{
  "model": "multi-label image tagger",
  "dataset": "photos of plants, animals and fungi (iNaturalist)",
  "train_examples": 155796,
  "image_size": 32,
  "crop_scale_min": 1,
  "horizontal_flip": true,
  "arch": "mlp_mixer",
  "norm": "layernorm",
  "norm_position": "res_post",
  "hidden_act": "quick_gelu",
  "mlp_ratio": 6,
  "parallel_block": false,
  "inner_norm": false,
  "moe": "soft",
  "num_experts": 16,
  "moe_every": 2,
  "expert_mlp_ratio": 2,
  "slots_per_expert": 1,
  "shared_expert": false,
  "patch_size": [4, 4],
  "conv_stem": true,
  "layers": 10,
  "width": 256,
  "num_labels": 75,
  "optimizer": "nadamw",
  "learning_rate": 0.0016,
  "beta1": 0.9,
  "beta2": 0.999,
  "eps": 1e-08,
  "max_steps": 6100,
  "batch_size": 128,
  "epochs": 5.0,
  "lr_schedule": "wsd",
  "decay_fraction": 0.2,
  "final_lr_fraction": 0.1,
  "warmup_steps": 120,
  "weight_decay": 0.1
}
Rows from expert 13 of block 3, named by matrix and row number. Rows with one number belong to one neuron. Each number is 128 + 24 x the weight over its row's rms, rounded and kept within 0 to 255. All counts start at 0. After the name is the row's rms in percent of the matrix's.
# up: expert up (model.blocks.3.mlp.up, 16x512x256), inputs 86-171
# down: expert down (model.blocks.3.mlp.down, 16x256x512, transposed), outputs 86-171
up.51 141 [153 151 112 105 113 142  87 136 120 183 113 172 119 130 113 124 146 130 114 150 137 141  97  79 158 144  89 112 114  99 132 115 146 121 125 128 183 134 136 107 156 128  79 106 118 122 151 146 117 121 104 143 141 103 108 122 114 147  94 130  97 121 185  91 117 117 174 144  95 178 114 172 145 144 146 145 152  99 129 119  93 134 183 122 117 116]
up.52 090 [132 108 131 116 122 130 121 108 161 169 151 131 115  98 110  71 111 108 116 139 162 133 159 140 162 117  93 131 134 100  74 127 146  84 151 138 126 191 112  99 111 147 135 147 144 118 112 156 130 148 120 122 109  92 137 116 154 116 140 108 126 137 129 106  88 166  89 127 126 178 130  92 114 121 133 113 122 119 166 158  90 121 123 109 135 140]
up.53 079 [117 134 154 115 117 121 145 149 118 146 170 150 167 148 153 155 113 157 122 137 125 108 134  92 110 113 167 149 118 136 122 114 166 126 159 155 122 111 159 127 128 127 108 124 139 160 168 110  85 139 133 132 122 167 147 125 107 182 106 134 146  93 133 152 140 170 144 111 141  97 144 169 129  60 145 119 118 107 102 106 174 131 117 102 128 154]
up.54 074 [140 112 131 106 149 152 130 111 125 100 163  94  77  98 131 148 147 108 127 109 134 140  89 143 119 132 125 151 115 117 123 113 107 125 177 114 121 100 124 142 124  93  92 146 113 107 139  71 136 120 151 145 118 155 109 141 134  97 139  80 137 145 128 134 113 170 134 135 152 116 115 134 192 134 108  99 111 164 108  75 135 142  82 127 108 185]
up.55 123 [129 145 123 128 141 115  89 100  96  95 158 183 144 155 145 137 133  97 112 129 131 157 103 110 129 146 130 127 104 143 152 142  90 165 172 153 158 113 154 164 137  88 115 108  94 124 118  97 115  97 114 116  99 187 108 126 125 127 119 127 103 144 177  88 151 126 189 149  88 141  99 129 123 154  90 101 136  96 146 118 100 141 169 152 108 114]
up.56 080 [110 146 121 145 158  93 133 108 214 124 100  90 151 136 126 120 125 147 163 118 129 164 168 120 145 116 133 136 178 109 128 124 110 130 163 108 128 160 125 101 105 146 120  97  99 112  97 103 125 156 160 131 155 126 124 155 122 129  85 150  91 100 144 131 129 129 119 145 108 104 138 120 109 145 105 102 128 110 125 152 133 150 109 149 125 135]
up.57 084 [130 116 172 137 118 175 130 130 121 139 125 136  74 142 147  92 114 127 124  89 104 114 155 154 154  90 135 119 126 119 123 110 191 140 129 132 137 164 143 109 147  85 134 138 112 176  89 132 105 168 119 142 142  81 152 137 147  91 157 120 138 101 123 121 127 105 117 109 128 119 172 120 162 136  79 128 130  91 137  98 178 109 116 132 109 114]
up.58 123 [117 160 125 155 154 162  74 112  93 131 124 185 119 151 109 119 139 109 126 128 122 174 128  82 167 170 118 152 139 120 137 107 116 114 161 149 156 110 164 138 142 104  86 139 127 112  78 115 139  78 125 128 145 181  97  78  86 135  97 133 126 136 162  92 112 145 151 143 105 143  96 162 134 121  94 106 166 119 146 110  80 155 173 131 126 123]
up.59 174 [150 143 142 140 111 156  97 140 110 118 106 177 158 125 158 155 132 118 142 109 169 147 124 128 157 135 146 106  96 127 159 102 131 130 127 136 166 117 142 153 163 131 118  90 116 108 142 131 101 109  99  84 118 184 126 152 153 152  98 115 116 138 166 108 154  90 172 128 111 141 103 181 112 131 131 143 120 103 168 141 125 157 186 122  98  91]
up.60 084 [ 81 139 102 141 118 135 114 139 159 113 110 131  84 169 117 113 145 163 102 140 108 113 146 147 100 131 174 160 156 140 162 109 136 132 175 141 149  91 159 140 114  92 147 115  95 107 164 127 146 104 141 110 124  93 114 114 108  90 142 140 156  95 129 108 120 166 117 159 147 113 112 130 123 153 124 130 148 176 133 131 148 121 123 139 145 135]
up.61 083 [105 121 140 119 116 132 126 173 140 103 143 112 105 170 143  70 152  89 119  65 110 163 129 133 137 164 105 141 142 150  89 151 155  96 133 148 146 118  92 111 121 141 116 136 149 139 126 129 125 116 164 116 147 159 170 156 158  82 128 104 151 151 127 129 106 116 124 132 129 114 170  97 140 144 164 165 146 144  88 123  82 130 137 143 161 146]
up.62 101 [147 142 138 128 109 129 117 109  91 119  54 184 106 131 142 112 146 103 104 155 136 142 128 153 159 155 101 100 141 146 175  99 115 155 157 104 119 138 123 115 163 134  78 115 157 103 140 139 117 105 128 134 134 160  81 110 150 134 113 121 126 136 160 103 141  97 109 157 129 106  77 134  97 137 175 108 138 109 162 131 120 161 169 105 136  91]
up.63 082 [148 176 121 124 147 166 160 164 145 105 122 142 131 139 119 127 129 134 134 126 109  99 150 150 109 110 123 125 135 103 146 125 128 158 137 114  95 122 101 106 109 130 158 149 145 149 156 161 168 139 154 147 131 126 141 115 121 146  96 120 152 130 144 113 102 164 111 148 109  68 114 121 151 138 135 150 113 129  85 118 126 156 130 143 130 109]
up.64 074 [122 169 126 113 107 164 161 134 128 123  84 103 103 112 115 139 134 125 140 105 121 117 143 159 138 105 126 152 115  77 139 136 108 137 169 123 109 148 169 124  65 103 135 138 126 116  91 171 125 162 147 133 143 104 179  95 185 102 155 142 137 107 120 149 124 138 118 117 176 134 114 133 134 119 138 113 167 148  97 115 175 130 142 126 104 124]
up.65 082 [139 122 150 154 139  97 117 160 142 121 130 102  94 122 141 106 153  98 165 133  96 111 171 163  83 113 140 125  99 149 115 124 117 118  85 131 109 109  85 171 109  88 141 118 147 126  96 138 172 119 122 101 128 102 121  88 123 120 169 160 161 119 150 128 117 124 113 132 120 133 131  52 122 122 106 129  94 143 117 136 134  86 100 180 127 144]
up.66 078 [ 97 138 144 115 179 147 142 119 158 107  72 111 144 154 132 164 144 114  91 133 105  91 145 162 119 129 134 120 135 162 113 129 171 128 101 128 142  91 160 166 142 113 150 120 138 134 133 152 135 149 156 143 117  82 119 110 122 189  84 112 134 177 134 195 148 134 141 130 124 147 113 111 142 116 146  89 158 134 114 101 110 131 108 118  92 102]
up.67 083 [ 92 110 120 162 146 145 158 140 143 131  97  95 115 156 126 114 159 134 142 161 164 116 148  99  77 133 132 140 177 111  95 168 124 113 145 124  75 145 112 139 107 150 163 129 127 157 109 149 156 133 130 101 197 131 160 156 152 126 126 130 146 112 170 119 160 128 135 112 159 147 159 138 119 149 100 153  95 149 109  89 121 173 156 121 144  86]
up.68 083 [115 139 127 151 101 132 157 113 177 120 110 126 110 186 115 134 150 131 159 169 192 100 165 127 127 119 132 129 139 144 139 169 101 155 133 115 110 167 130  91 153 127 117 170 123 108 117 130 121 152 112 164 121 127 128 149 154 150 110  97 143 128 103 135 145 142 161 167 145  96 119  87 135 137 157 100 136 178 110 105 145  96 152 100  92 148]
up.69 095 [130 152 153 127 163 119 135  64 133 103 129 182 101 117 134 125 163 126 141 129 136 142 104 112 121 142 130 126 112 125 153 138 126 148 165 140 162 124  92 129 152 138 134  99 106 145 136  87 117  91 102 102 121 118 121 126 129 157  95 107 121  93 121  72 156 123 166 136 135 126 103 154 120 160 146 117 149  78 130 147 114 149 150 104 115 107]
up.70 085 [139 122 134  82 158 128 152 136  99 102 113 166 100 109 101  90 129 138 147  88 104 151 151 146  84 151 109 154  91 121 156 165 142 148 141 131 106 157 132 139 145 138 107 142 144 163 105 142 106 140 138  80 138 128 104 131 130  91 108 135 167  98 125 144 131 148 101 138 133  98 120 112 173 112 149 114 134 129 112 132 132 122 132  87 117 151]
up.71 080 [109 150 131 105 112 136 125 115 118 113 102 144 128 153 102 146 159 148 121 102 140 111 123 116 143 189 195 132 128 156 126 114 145 143 178 110  87 111 159 114 136 143 145 158 105 119 140 109 102 122 185 147 123 133 140 170 133 150  79  91 132 167 173 162 158 126 143 120 111 114 137 132 107  99  94 127  79 143 143 129 125 105 110 142 154  98]
up.72 075 [ 67  91 129 126 127 147 147 146 151 129 158 131  97 187 144 125 167 151 120 159 137  91 113 143 154 149 103 136 108  73 135 159 124  97 134 132 146 111 107 128 131 109 107 142 125 147  71 138 137  84 119 145 162 138 158 125  85 108 150 147 151 124 113 134  96 118 104 178 102 146 135 136 143 123 110 101 112 196 117  94 116 152 117 155 100 130]
up.73 127 [167 128 166 103 103 157 113 136  84 136  98 192 137 126 140 150 113  94 111 131 131 150 137 120 167 163 155 161 103 151 146  94 125 138 138 114 162  96 147 110 152 124 125 108 110 127 162 109 103  98  86 120 135 162  97 129 122 139  84 113  91 123 151 126 129  93 169 128  90 160  89 157 112 146 152 121 113  98 145 130 124 164 150 111  78 128]
up.74 077 [155 115 132 141 117 106 127  84 168 104 124 129 151 134 131  84 145 126 151 100 144  89 138 116 150 125 152 140 136  97  97 137 111 126 152 120 125  78 152 175 134 153 140 122 167 107 142 162 128 106 133 126 109 135 136 130 140  93 103 148 128 130 119 151 132 161 102 146 144 113  99 113 127 114 135 153 115 159 115 106 116 158 115 138 123 134]
up.75 096 [178 113 152 116 112 104 170 151 138 147 101 139 168 132 143 126 116 139 120 126 150 125 114 162 158 131 101 101 127 109 164 125 147 133 118 100 116 112 143 100 166 146 123 126 145 153 147  90 115 128 104 161 139  94 105 165 125 159 135 133 162 125  99 135 147  86 134 147 119 139 119 150  71 108 124 154  98  95 148 101 146  89 157 101 133 117]
up.76 081 [117 146  97 123  86 161 166 151 111 122  81 149 127  91 169  92  89 145 152 104 110 126 154 172 148  85 118 136 119 125 112 148 142 123 107  86 145 133 163 100 156 133 131 129 138 113 130 115 121 141  98 123 125 169 121 117 114 127 156 155 133 136 122 173 156 183 103 153 116 133  90 148 124 125 121 153  97  97  96  98 106 172 101 129 132 108]
up.77 099 [123 127 173 105 125 129 148 112 158  82 151  72  97 142 138 110 103 159 135 107 157 160 163 150 118 144 121 159 123 155 140 123 137 126  90  78 137 183  98 138 111 126 131 132 122 160 138  82 146 126 110 106 159  94 130 184 141 154 170 142 109 137 107 161 150 102 105 125 172 109 131 127 164  79 171 127 114  97 128  83 117 147 136 122 115 164]
up.78 107 [118 145 132  96  97 139 127 107 130 109 139 101 122  72 123 168 100 174 115 116 151 120 126 164 154 171 163 147 112 121 139 110  97 126 107 135  95 128 105 152 121 110 138 135  97 146 134 106 179 119 113 111 128 177 112 189 169 162 133 165 103 166 123 150 157 151 130  91 113 115 125 126 106 113  92 114  86  97 111  87 148 123 118 101 138 124]
up.79 077 [113 150 134 125 113 142 121 105 158 117 140 135 103  96 127 101 164 137 108 149 144 109 166  76 111 111  99 117 157 150 113  91  93 126 123 109 145 136 138 158 102 162 142 181 126 178 127 124 121 185 142 123  92 158  60 142 103  55 147 130 109 118 101 132 123 132 163 103 156 124 128 124 113 134  89 127 151 132 113  87 151 117 131 154  68 162]
up.80 075 [123 110 134 126 104 118 151 122 140 125 136 101  73  80 112 128 124 115 118  72 109 114 166 143  79 141 165 155 152 121  76 194  86 121  93 138 125 138 122 129 151 141 115 149 144 168 104 170 156 133 154 148  92 113 145 128 119 139 145  92 150 115 116 104 124 155 142 115 102 149 114  98 189 141 164 170 166 113  92 113 134 148 119 130 135 117]
up.81 082 [144 136 131 133 165 140 159 154  79  99 174 163 100 137 137 168 137 115 148  69 150 159 164 104 148 141 141 155 162  95  80 128 138 126 145 125 108 156 107 136  99 135  73  96 120 129  85  98 130 149 141 121 126 162 145 157  85 112 135 115 151 153 134 154 131 164 139 107 104 168 157 147  97 136 110 108 156 123 100 154 151 121 102 149 161 172]
up.82 076 [144 107 137 176 115 136 160 108 138 113 168  93  98 110 192 111 103 116 105  66 108 104 121 103  46 101 152 120 144 141 134 131 163 162 101 148  96 123 108 119 148 132 167 135 132 125 119 135 148 125 142 118 135 120 153 124  99 107 147 127 171  77  62 103 145 142 141 124 163 116 158 152 161 162 116 153 149 106 131 153 154 147 131 158  96 176]
up.83 086 [110 141 146 147 132 147 129 134 134 183 130 142 136 128 143 124 125 138 117 138 149  92 145 122 101  82  79 104 142 141 108 120 153 131  70 116 142 106 125  98  57 127 135 135  98 141 139 153 115 136  90 178 140 142 158 131  89  99 125 154 128 106 138 121 129  97 168 159 127 130 100 128 138  89 140 163 135 132 107 158 146  95  98 147 151 113]
up.84 235 [151 114 162 115  92 160 140 127 115 132 113 147 150 120 126 148 121 147 116 116 140 148  98 154 167 142 125 109  91 105 156  93 136 128 112  98 143 115 142 126 156 128 150 122 135 124 136  87 102 111  84 127 135 156 112 198 114 159 115 139 114 150 113 143 180  90 151 134 118 124  93 155 102 111 157 146  91 101 145 144 133 128 155  95  82 115]
up.85 085 [138 124 139  87 142 103  84 122 159 118 137 101 114 154 129 141 108  89 136 126 133 121  79 112 111 111 132 115 127 133 154 139 116 103 129 156 127 112 108 173 105 151 117 166 101 138 118 162 112 139 163 101 126  84 166 137 118 160 125  87  73 154 133 135 114 120 168 104 154 125 151 118 109 147 130 129 127 129 150  90 195 102  97 136 112 133]
up.86 093 [166 117 108 132 140 134 147 109 148  89 118 125 132 113 104 161  98 162 134 103 136  98 155 151 134 134 116 115 107 123 108 107 123 137 129  92 137 128 164 138 119 133 163 151 108 118 143  66 118 149 132 146 105 101 110 158 134 165 134 138 151 122  48 184 189 113 125  97 116  92 119 188 142 137 137 132 103  77  72 133 125 100 140 110 101 145]
up.87 095 [132 125 117 114 113 176 160 154 123 135  93 115 147  94  79 158 111 133 166 158 126 107 111  88 148 118 127 146 132 110 145 136 145 112 133 122 142 116  94 130 141 149 159 104 158 103  88 145 135 180 134  82 136 142 128  98 108 103 121 135  97  94 109 150 101 112  66 106 152 143  98 113 102 142  92 113 136 166 153 119 123  88 112 143 153 156]
up.88 115 [ 89 137 119 119 118 108 138  91 129  83 113 165  51 103 195  66 132 138 148 124 132 130 126 119 162 123 121 112 173 139 173  66 166  90 196 115 167 135 145 123 172 145 135 118 142 100 157 111 119  67 128 134 167  96 133 128 142 160 119 136 112 143 115 122 103 102 109 146 136 172 117 133 134 112 127 127 113 118 129 148  94 116 159 120 151 126]
up.89 188 [149 139 130 137 118 166 105 117 123 101 114 151 129 121 108 165 132 104 133 112 130 143  95 118 138 151 185 141  98 129 145 110 105 133 140 136 153 117 162 175 139 153 125  97 114 113 113 101  94 100 115  81 111 172 123 146 167 159  93 118  99 119 147  98 151 101 161 142  98 159 104 168  73 101 132 128 114 111 162 130 130 131 180 117  80  87]
down.51 162 [101  82 146 126 147 138 133 113  90 143 154 107 118 156  93 108 145 122 130 127  97  90 124 155 101 130 137 129 116 107 114 145 134  99 121 131  96 146 100 132 141 110 163 102 134 155 129 169 131 160 168 115 121 111 139 107 147  90 147 173 120 115 126  86 109 167 135 179 136 108 154  83 162 107 114 120 134 126 126 113 125  75 115 144 198 130]
down.52 069 [163 104 147 185  99 131 154  77 121 175 108 156 150  99 138 133 110 108 156 158 121 110 181 177 142 139  81 137 111 132 114  96 128  92 142 159 130  70 146 150 120 103 136 113 136 165 121 137  88 125 141 160  97 121  92 127 136 131 124 167 148 157 149 152 131 138 173 136 105  97 131 106 102 137 154 135  84 123  95 138 123 102 111  82 150 129]
down.53 061 [163 123 133 166 147 114  93 116 111  98 144 169 104 128 149 144 127 113 113 175 102  88 151 105 127 135 118 113 138 131 159 152 138 121 122 126 125 114 130 134 163 130 143  84  86 126 143  77  86 197  54 160 127 151 128 113 158 160  95 130  93 149 129 110 116 141 112 129  79 126  98 134  96 130 103 155  95 172 136 140 139 105 113 158 150 130]
down.54 059 [119 145 136 142 132 137 128  91 129 138 131  96 104  70 141 131  87  98 130 180 114 134 104 136 170 121  98 112 161 168 119 126 125 134 120 101 129 138 123 189 136  92 118 137 132 147 128 120 140 112 126 132  86 167 152  91 128 131  96 116 153 138 155 143 130 130 126 168 141 118 107 190 119  92 141 134  96  91 152 113 128 184 144 100 116 121]
down.55 154 [ 92 107 133 139 184 113 139 134  99 126 136 105 113 139 128  97 136 122 158 126 101 113  85 106 124 115 111 115  68 133 124 153 121 106 106 129 111 169  98 115 151 127 159  87 145 140 118 144  99 121 165 125 128 111 121 111 128  89 143 123 151 117 132  78 119 151 153 198 162 147 130 107 138 127  94 153 156 123 136 136 108 112  97 157 178 100]
down.56 054 [165 121  95 135  96 161 157 138 117 118 110 160 155 119 102 128 140 117 172 102 175 134 139 162 122 127  94  92 150 137 125 119 137 115 137 164 102 132 157 130 120 149  93 120 138 123 157 144 150 152 137  82  96 122 143 162  90 111 161 144  97 150 168 112 113 226 164 137  90 124 130 105 116 111 144 162  80 132 117 113 134  93 129 103 140 138]
down.57 063 [128 110 139 131 144 149 118 100 113 111 117 223 130 142 124 135 100 124 151  77 127 152 135 107 170 165 107 113 146 141 123 121 174 116 112 131 135  86 103 160 143 167 105 129 120 172  91 124 150 130 125 151 135 169 107 112 100 134 127 120 120 126 118 109  99  98  90 178 159 101 114 106 135 152 119 147  85 137  94 120 120 122 121 125 140 118]
down.58 148 [ 91  83 134 143 149 139 128 125  78 158 139 105 108 149 129  98 141 118 148 149 113 108  91 120 128 117 108 130  79 128 117 143 120  97 101 123 119 156 120 127 138 131 169  73 136 148 130 143 113 136 155 118 133  87 122 122 141 124 146 134 148 117 125  74 114 164 154 181 130 115 142  96 153 133 120 153 157 131 139 111 118  96  99 161 185 105]
down.59 210 [106  80 121 155 180 128 129 131 100 128 143 115 121 148 131 110 161 111 169 136  89 109  74  95 131 133 136 126  81 117 132 153 132  97 110 136 129 135 114 129 128 115 151  87 130 142 126 123  91 114 135 126 121 122 118 112 129  90 161 134 144  93 121  73 134 166 131 200 142 144 154  81 147 122  97 139 146 135 135 134 120 112 105 168 191 114]
down.60 060 [110 163 106 145 156  90 130 114 161 163 122 125 101 157  93 142 144 114 141 126 147 124 114 153 114  80 141 144  80  79 122 138 136 103 128 131  95 140  56 100 134 150 156 124 147 136 134 150 133 111 158 108  94 100 127  74 145 102 146 138 130 143 138  87 122 135 156 142 136 102 147 123 120 121 148 136 168 152 166 132 135  98 142 125 180 143]
down.61 061 [152 138 167 117 123 119 134 110  87 105 148 129  74 165 170  74 134 130 144 132 139 155 117 118 133 134 137 144 107 151 120 134 142 156 143 114 120 105 107 165 129 159 118 133 151 134 102 110 136 153 152 120 121 117 106 112 131 116 160 121 137 118 120 119 147 179 131 107 139 124 194  88 172 101 130 136  81 158 156 123  97 121 122 125 122 142]
down.62 104 [125  93 146 155 147 134 135 115  84 136 122 112 115 153 149 106 107 121 160 111 106 118 130 101 125 130  98 135  92 106 148 116 146  70  89 123  95 141 132 144 129 131 149  89 129 144 149 149 134 157 142 116 108 113 109 109 129 133 127 117 155 133  95  84 141 155 152 158 153 124 145  97 148 137 108 163 127 146 155 122  98 107  98 138 174 128]
down.63 060 [ 94 117 107 146  97 106 140 162 147  97 136 131 166 136 135 123 142 179  92 133 126 104 131 113 144 153 117 113 132 154 159  95 107  93 134 129 111 152 131  87 131 149 112 129  96 120 148 182 116 134 111 151  97 124 131  94  99 155  70 147  77 134 141 125 108 125 155 142 112 189  85 132  96 122 136 117 123 128 127  71 111  83 142 136 155  80]
down.64 057 [146 133 146 174 101 139 137  96 128 150  98 107 123 146 154 126 144 130 113 111 143 138 129 138 142 136 176 138 133 169 111 113 124 122 147 127 109 108 154 113 122  72 149 149  89 114 122 143 159 129 124  89 118 122 165 143  89  77  88  77 121 121 132 125 198 153 132 125 155 125 143 115 140 122 157 159 109 123 132 180 108 151 101 101 156 132]
down.65 070 [ 89 104  83 128 109 155  92 125 173 127 189 111 114  93 174 135  99 149  94  82 156 124 100 158 125 102 137 132 131 118 143 123 133 139 117 135 147 100 107 127 163 140 111 118 120  88 149  93 143 116 141 133 153 110 146  97 113 118 159 131 131 140 161 130 129 149 181 104 137  90 122 123 115 143 138 143 163 112 116 152 138 151 156 134 165 103]
down.66 056 [167 120 120 108 158 121 146 105 124 172 158 123 115  94 124 147 162 120 116 127 148 107 112 133 155 106 160 134 153 103 127 137 170 109 162 114 115 141  71 118 159  75 129 136 156  86 153 172 126 122 108  96 141 151 140 138  98 128 116 135 156 116 157 123 129 119 138 160 113 136 121 124 125 122 133  79 113 135 127 123 137  95  71  48  97 156]
down.67 063 [ 85 141 102 101 165 119 154 176 139 118 111 114 141 155 124 148 159 118 104 138 118 150 117 114 168 145 115 117 114 130 124 134  99 155 114 126  99 172 149  99 129 147 151 170 169 135 147 120 143 104 165 132 131 114  85 108 142 113 149 114  73 114 108 103 167 136 156 130 175 110 119 131 180 167 127 155 127 153 163 130 107  81  86 142 158  71]
down.68 051 [149 143 106  76 128  89  90 124 149 113 115 119 156 153 100  90 163 142 152 146 129 139 127 149  87 135 136  77 104 162  94 139 161 154 141 111 126 137 164 162 126  93 165 135  95  86 150  79  91 104 122 153 131 131 144  93 114 109 107 146  93 145 162 145 137 123 146 151 128 138 112 133 117  98 124 198 106 151 141  90 115 156 130 139 116 126]
down.69 090 [120  71 142 181 145 138 134 140 111 140 114 127 131 145 129 113 114 118 162 114  73 156  97 111 125 132  92  91  77 121 131 140 167 107 144 108 106  98 111 140 121 144 158  58 121 144 136 130 130 146 136  98 130 115 123 108 128 108 129 130 136 100 113  74 137 179 135 168 162 133 144  88 126  94 104 145 140 155 140 131 120 118 114 150 179 118]
down.70 069 [107 132 149 146  88 123 118 113 140 147  97 138 130 121 154 129 127  79 126 131 143 155 134 128 137  96 153 110 155 158 152 178 154 118 149 117 101 115 138 151 151 132  99 124 130 149 138 118 132 127 138 139  95 151  88 127 116 123 108  87 144 170  88 130 160 120 120 172 122  98 101 146 111 148 161 156 117 126 147 126 144 104 132 126 158 140]
down.71 071 [102 155 119 130 153 102 175 164 129 146 108  86 108 125 169  80 138 120 163  98  86 128  85 127 136 130 107 109  81 135 100 115 107 133  97 115 120 124 104  78 184 139 154  95 164  89 161 156 109 112 159 135 150 126 101 105 131 136 110 100 159 148 120 108 137 146 123 161 125 163  63 125 117 152 124 145 191  87 110 136 119 113 114 118 153 117]
down.72 060 [129 108 124 178 114 155 108 125 102 102 118 154  96 118 156  91 139 105 128 137 138 146 167 103 133 126 126 102 142 144 139 123 120 119 142 117  99 115  93 121 114 147 128 110 102 140  97 136 120 144 105 106 117 107 125 132 105 129  47 122 115 162 126 127 132  97 137 117  70 134 138 137 127 139 142 141 126 115 148  96 148 138 130 154 108 143]
down.73 166 [126  88 131 159 182 139 117 130 105 132 135 109 111 150 130 110 146 122 159 127  88 101  87 107 133 128 125 117  74 124 135 134 134 100 105 120 106 153 119 129 141 118 161  83 126 148 133 128 107 144 151 132 115 129 133 103 121  92 152 138 142  86 126  87 126 152 133 214 151 137 142  68 150 125 105 137 160 134 138 133 126 115  91 158 190 113]
down.74 055 [138 145 152 115  98 114 148 107 153 124 167 110 145 122 122 103 161 153  92 141 128 162 114 138 123 143 166 102 172 107  74 135 145 123 137 125 110 112  79  92 128 128 118 126 101 140 151 134 110 108  91 164 136 125 157 165 109 154 130  82 170 153 123 115 143 109 151 158 164  98  98 134 152 124 131 116 123 160 114 117 129 126 135 149 157 121]
down.75 080 [168  98 140 101 146 143 103 144  86 164 156 139 140 121  86  82 166  98 134 163 151  98 122 111  95 157 122 100  85 110  94 159 143 123 150 130 120 118 154 172 118 137 126 106  99 157 108 134 110 143 104 138 130 158 148 127 126 138  92 156 121 106 165  86 105 174 142 129 120 152 180 133  97 138 112 122 135 124 122 133 127 129  92 161 143 112]
down.76 062 [139 106  97 131 150 147 100 124 121 136 131 128 134 120 112 165 117  98 145 143 109 148 105 160 110 151  91 131 115 129 114 164 107 138 125 140 114 111 133 155 103  84 125 110 120 135  96  91 134 119 120 131 142 170 120 127 152 145 101 100 120 159 133 148 139 128 105 114 112 103 132  86 133 161 102 142 124  95 125 119 170 164 108 164 108  89]
down.77 084 [137 171 122 143 111 130 108 122 118 123 106 144 114 172 153 137 141  70 155 104 136 125 140 117 158 105 153  99 128 129 167 133 129 124 128 126 114 119 139 165 124  95  80 133 154 111 103 132 115 143 147 144  99 161 114 142 140 122  52 101 188 154 130 133 159 123 132 132 155 116 144 124 133 142 129 194 136 126 151 133 123 166 138 119 138  97]
down.78 091 [133 130 112 153 145 109 121 156 163 154  94 105 129 146 120 139 159 103 159 133  78 133  91  88 114 120 123 128 107 170 179 129 129 131 119 120 133 135 122 146 131  92 143 112 121 105  88 122 116  86 144 118 136 150 105 120 134 110 101 107 145 147 133 113 119 142  60 157 168 168 110 129 118 125 109 149 137 128 123 130 157 115  89 158 128 134]
down.79 054 [142 125 162 141 125 142  74 136 115  91 130 125 151 106 159 114  86 141  93 133 162 138  90 118 124  96 133 143 130  96 146 109 139 130 146  98 140 105 139 131 118 152 153  82 130 104 154 136 139 146 138 147 128 100 126 129 139 151 130 109 117 120 142 152 128 134 152 141 127  82 165 179 144 125 124 115 117 130  99  99  95 152 156  85 154 159]
down.80 055 [111 163 110 144 152 108 101 160 137 107 122 130 140 153 141 117 118 137 122 142 156 100 134 150 141 149 151 152 129 163 137 128 111  98 196 128 139 105 135  56 109 123 117  99 143 125 167 120  95 111 158 131 112 135 166 137  86 109 173 157 117 136 170 136 146  80 141 122 168 116  77 113 142 122 152 163 121 119 118 130 106 117  93 105 119  92]
down.81 051 [138 145 117  92 129 140 112  88 159 127 108 131 152 124 109 140 159 151  93 151 107 106 141 168 161 105 140 142 155 135 101  64 106 105 155 119  67 165 139 133 109 136 118  81 180 101 154 122 111 141 130 131 124 182 144 134  97 120 145  98 130 117 146 165 128 118 121 114 149 143 140 135 181 155 110 153 103 123 115 147 128 132 144 164  78 112]
down.82 053 [146 122  90  92 102 122 112 104 148 147 141  89 148  93 114 107 105 158 109 125 148 161 149 122 142 134 121 126  80 125 105  99 126 108 106  86 151 133 110 136 146 160 198 132 135 162  82 140 114 122 128 169 139 152 113 135  93 138 178 162 129 153 148 117 145 145 112 142 168  91 135 143 133 127 120 140 129 163 146 147 151 128 122 125 106 128]
down.83 061 [127 140 107 112 145  99 103 128  81 117 115 138 137 120 143 104  86 111 138 137  74 116 184 129 104  87 119 140 124 130 131  93 147 151 127 133 145 121 132 127 148 121  72 101  93 129  63 131 106 140 128 122 141 116 127 133 149 146 108 150 125 111 150 131 118 146  93 170 174 142 128 134 122 137 124 141 115 109 128 153 131 151 144 119  91 109]
down.84 246 [166  93 124 143 157 165  92 151  93 156 130 134 108 118 131 146 184  92 156 138  72 115  97  78 132 165 117 111  87 140 138 177 103 122 112 130 128  90 134 182 105  94 117  79 107 137  86 108 111 115 122 138 125 158 121 115 132 119 113 120 153  83 125 108 115 158  88 141 143 151 150  98 128 123 113 117 125 135 130 125 149 135 109 174 141 127]
down.85 055 [ 92 126 127 160 114 157 149 147 171 142 132 122 150 138 125 129 128 143 126 128 113  94 107 157 127 122 138 146 142 119 124 138  95 129 137 145 153 167  93 110 133 149 100 150  74 139 164 159  93 131 143 173 114 126  89 165 150 115 140 150 157 117 130 117 154 126 135 158 178  95 163  99 100  97 141 161 135 134 193 151 115 144 126 120  96 135]
down.86 065 [206 135 116 104 190 140 129 139 149 166  93 101 110 131 153 130 123  85 136 102 102 175 127  69 109  97  96 115 142 159 121 161 174 109 136 134  99 134 131 124 154 127 122 115 110 107 120 142  78 150 130  83 130 135 124  73 129  96 129 110 122 122 122 153 157 143 109 159 151 179 114 146 117 148 159 168 157 148 108 133 128 137 150 122 154 107]
down.87 098 [ 95 122 134 162 162 122  93 128 126 158 128 144 115 155 107 123 125 104 150  94  98 140  95 144 152 123 111 126  82 120 120 136 141 125  96 140 122 154 130 115 156 163 131  87 127 153 153 116 105 134 160 114 134 110 116 110 121 162 169 117 128 165 123 123  83 145 107 165 129 124 113 104 135 123 146 173 153 172 131 120 124 130 102 152 175 105]
down.88 132 [115  99 153 146 156 152 144 112  70 152 133 102 119 170 159 104 146 119 150 101 137 131 113 145 126 139 137 135  68 122 127 137 108  89  91 132 108 123  97 141 131 115 152  75 126 143 148 161 121 137 166 150 128  94 124  85 124 118 134 124 157 106  88  93 137 175 152 132 148 110 147 132 188 108 115 172 167 158 148 122 130 119 114 148 181 147]
down.89 279 [ 99  97 117 163 193 112 135 148 112 127 132 116 110 149 139 104 155  97 162 120  81 124  58 104 137 119 121 113  90 116 132 138 140 113  99 134 138 154 118 115 148 113 158  86 136 130 114 125  77 113 151 125 124 132 117 114 117  95 140 120 152  95 122  85 131 159 134 200 157 137 129 103 131 124 103 147 151 138 139 153 127 136 109 175 179 111]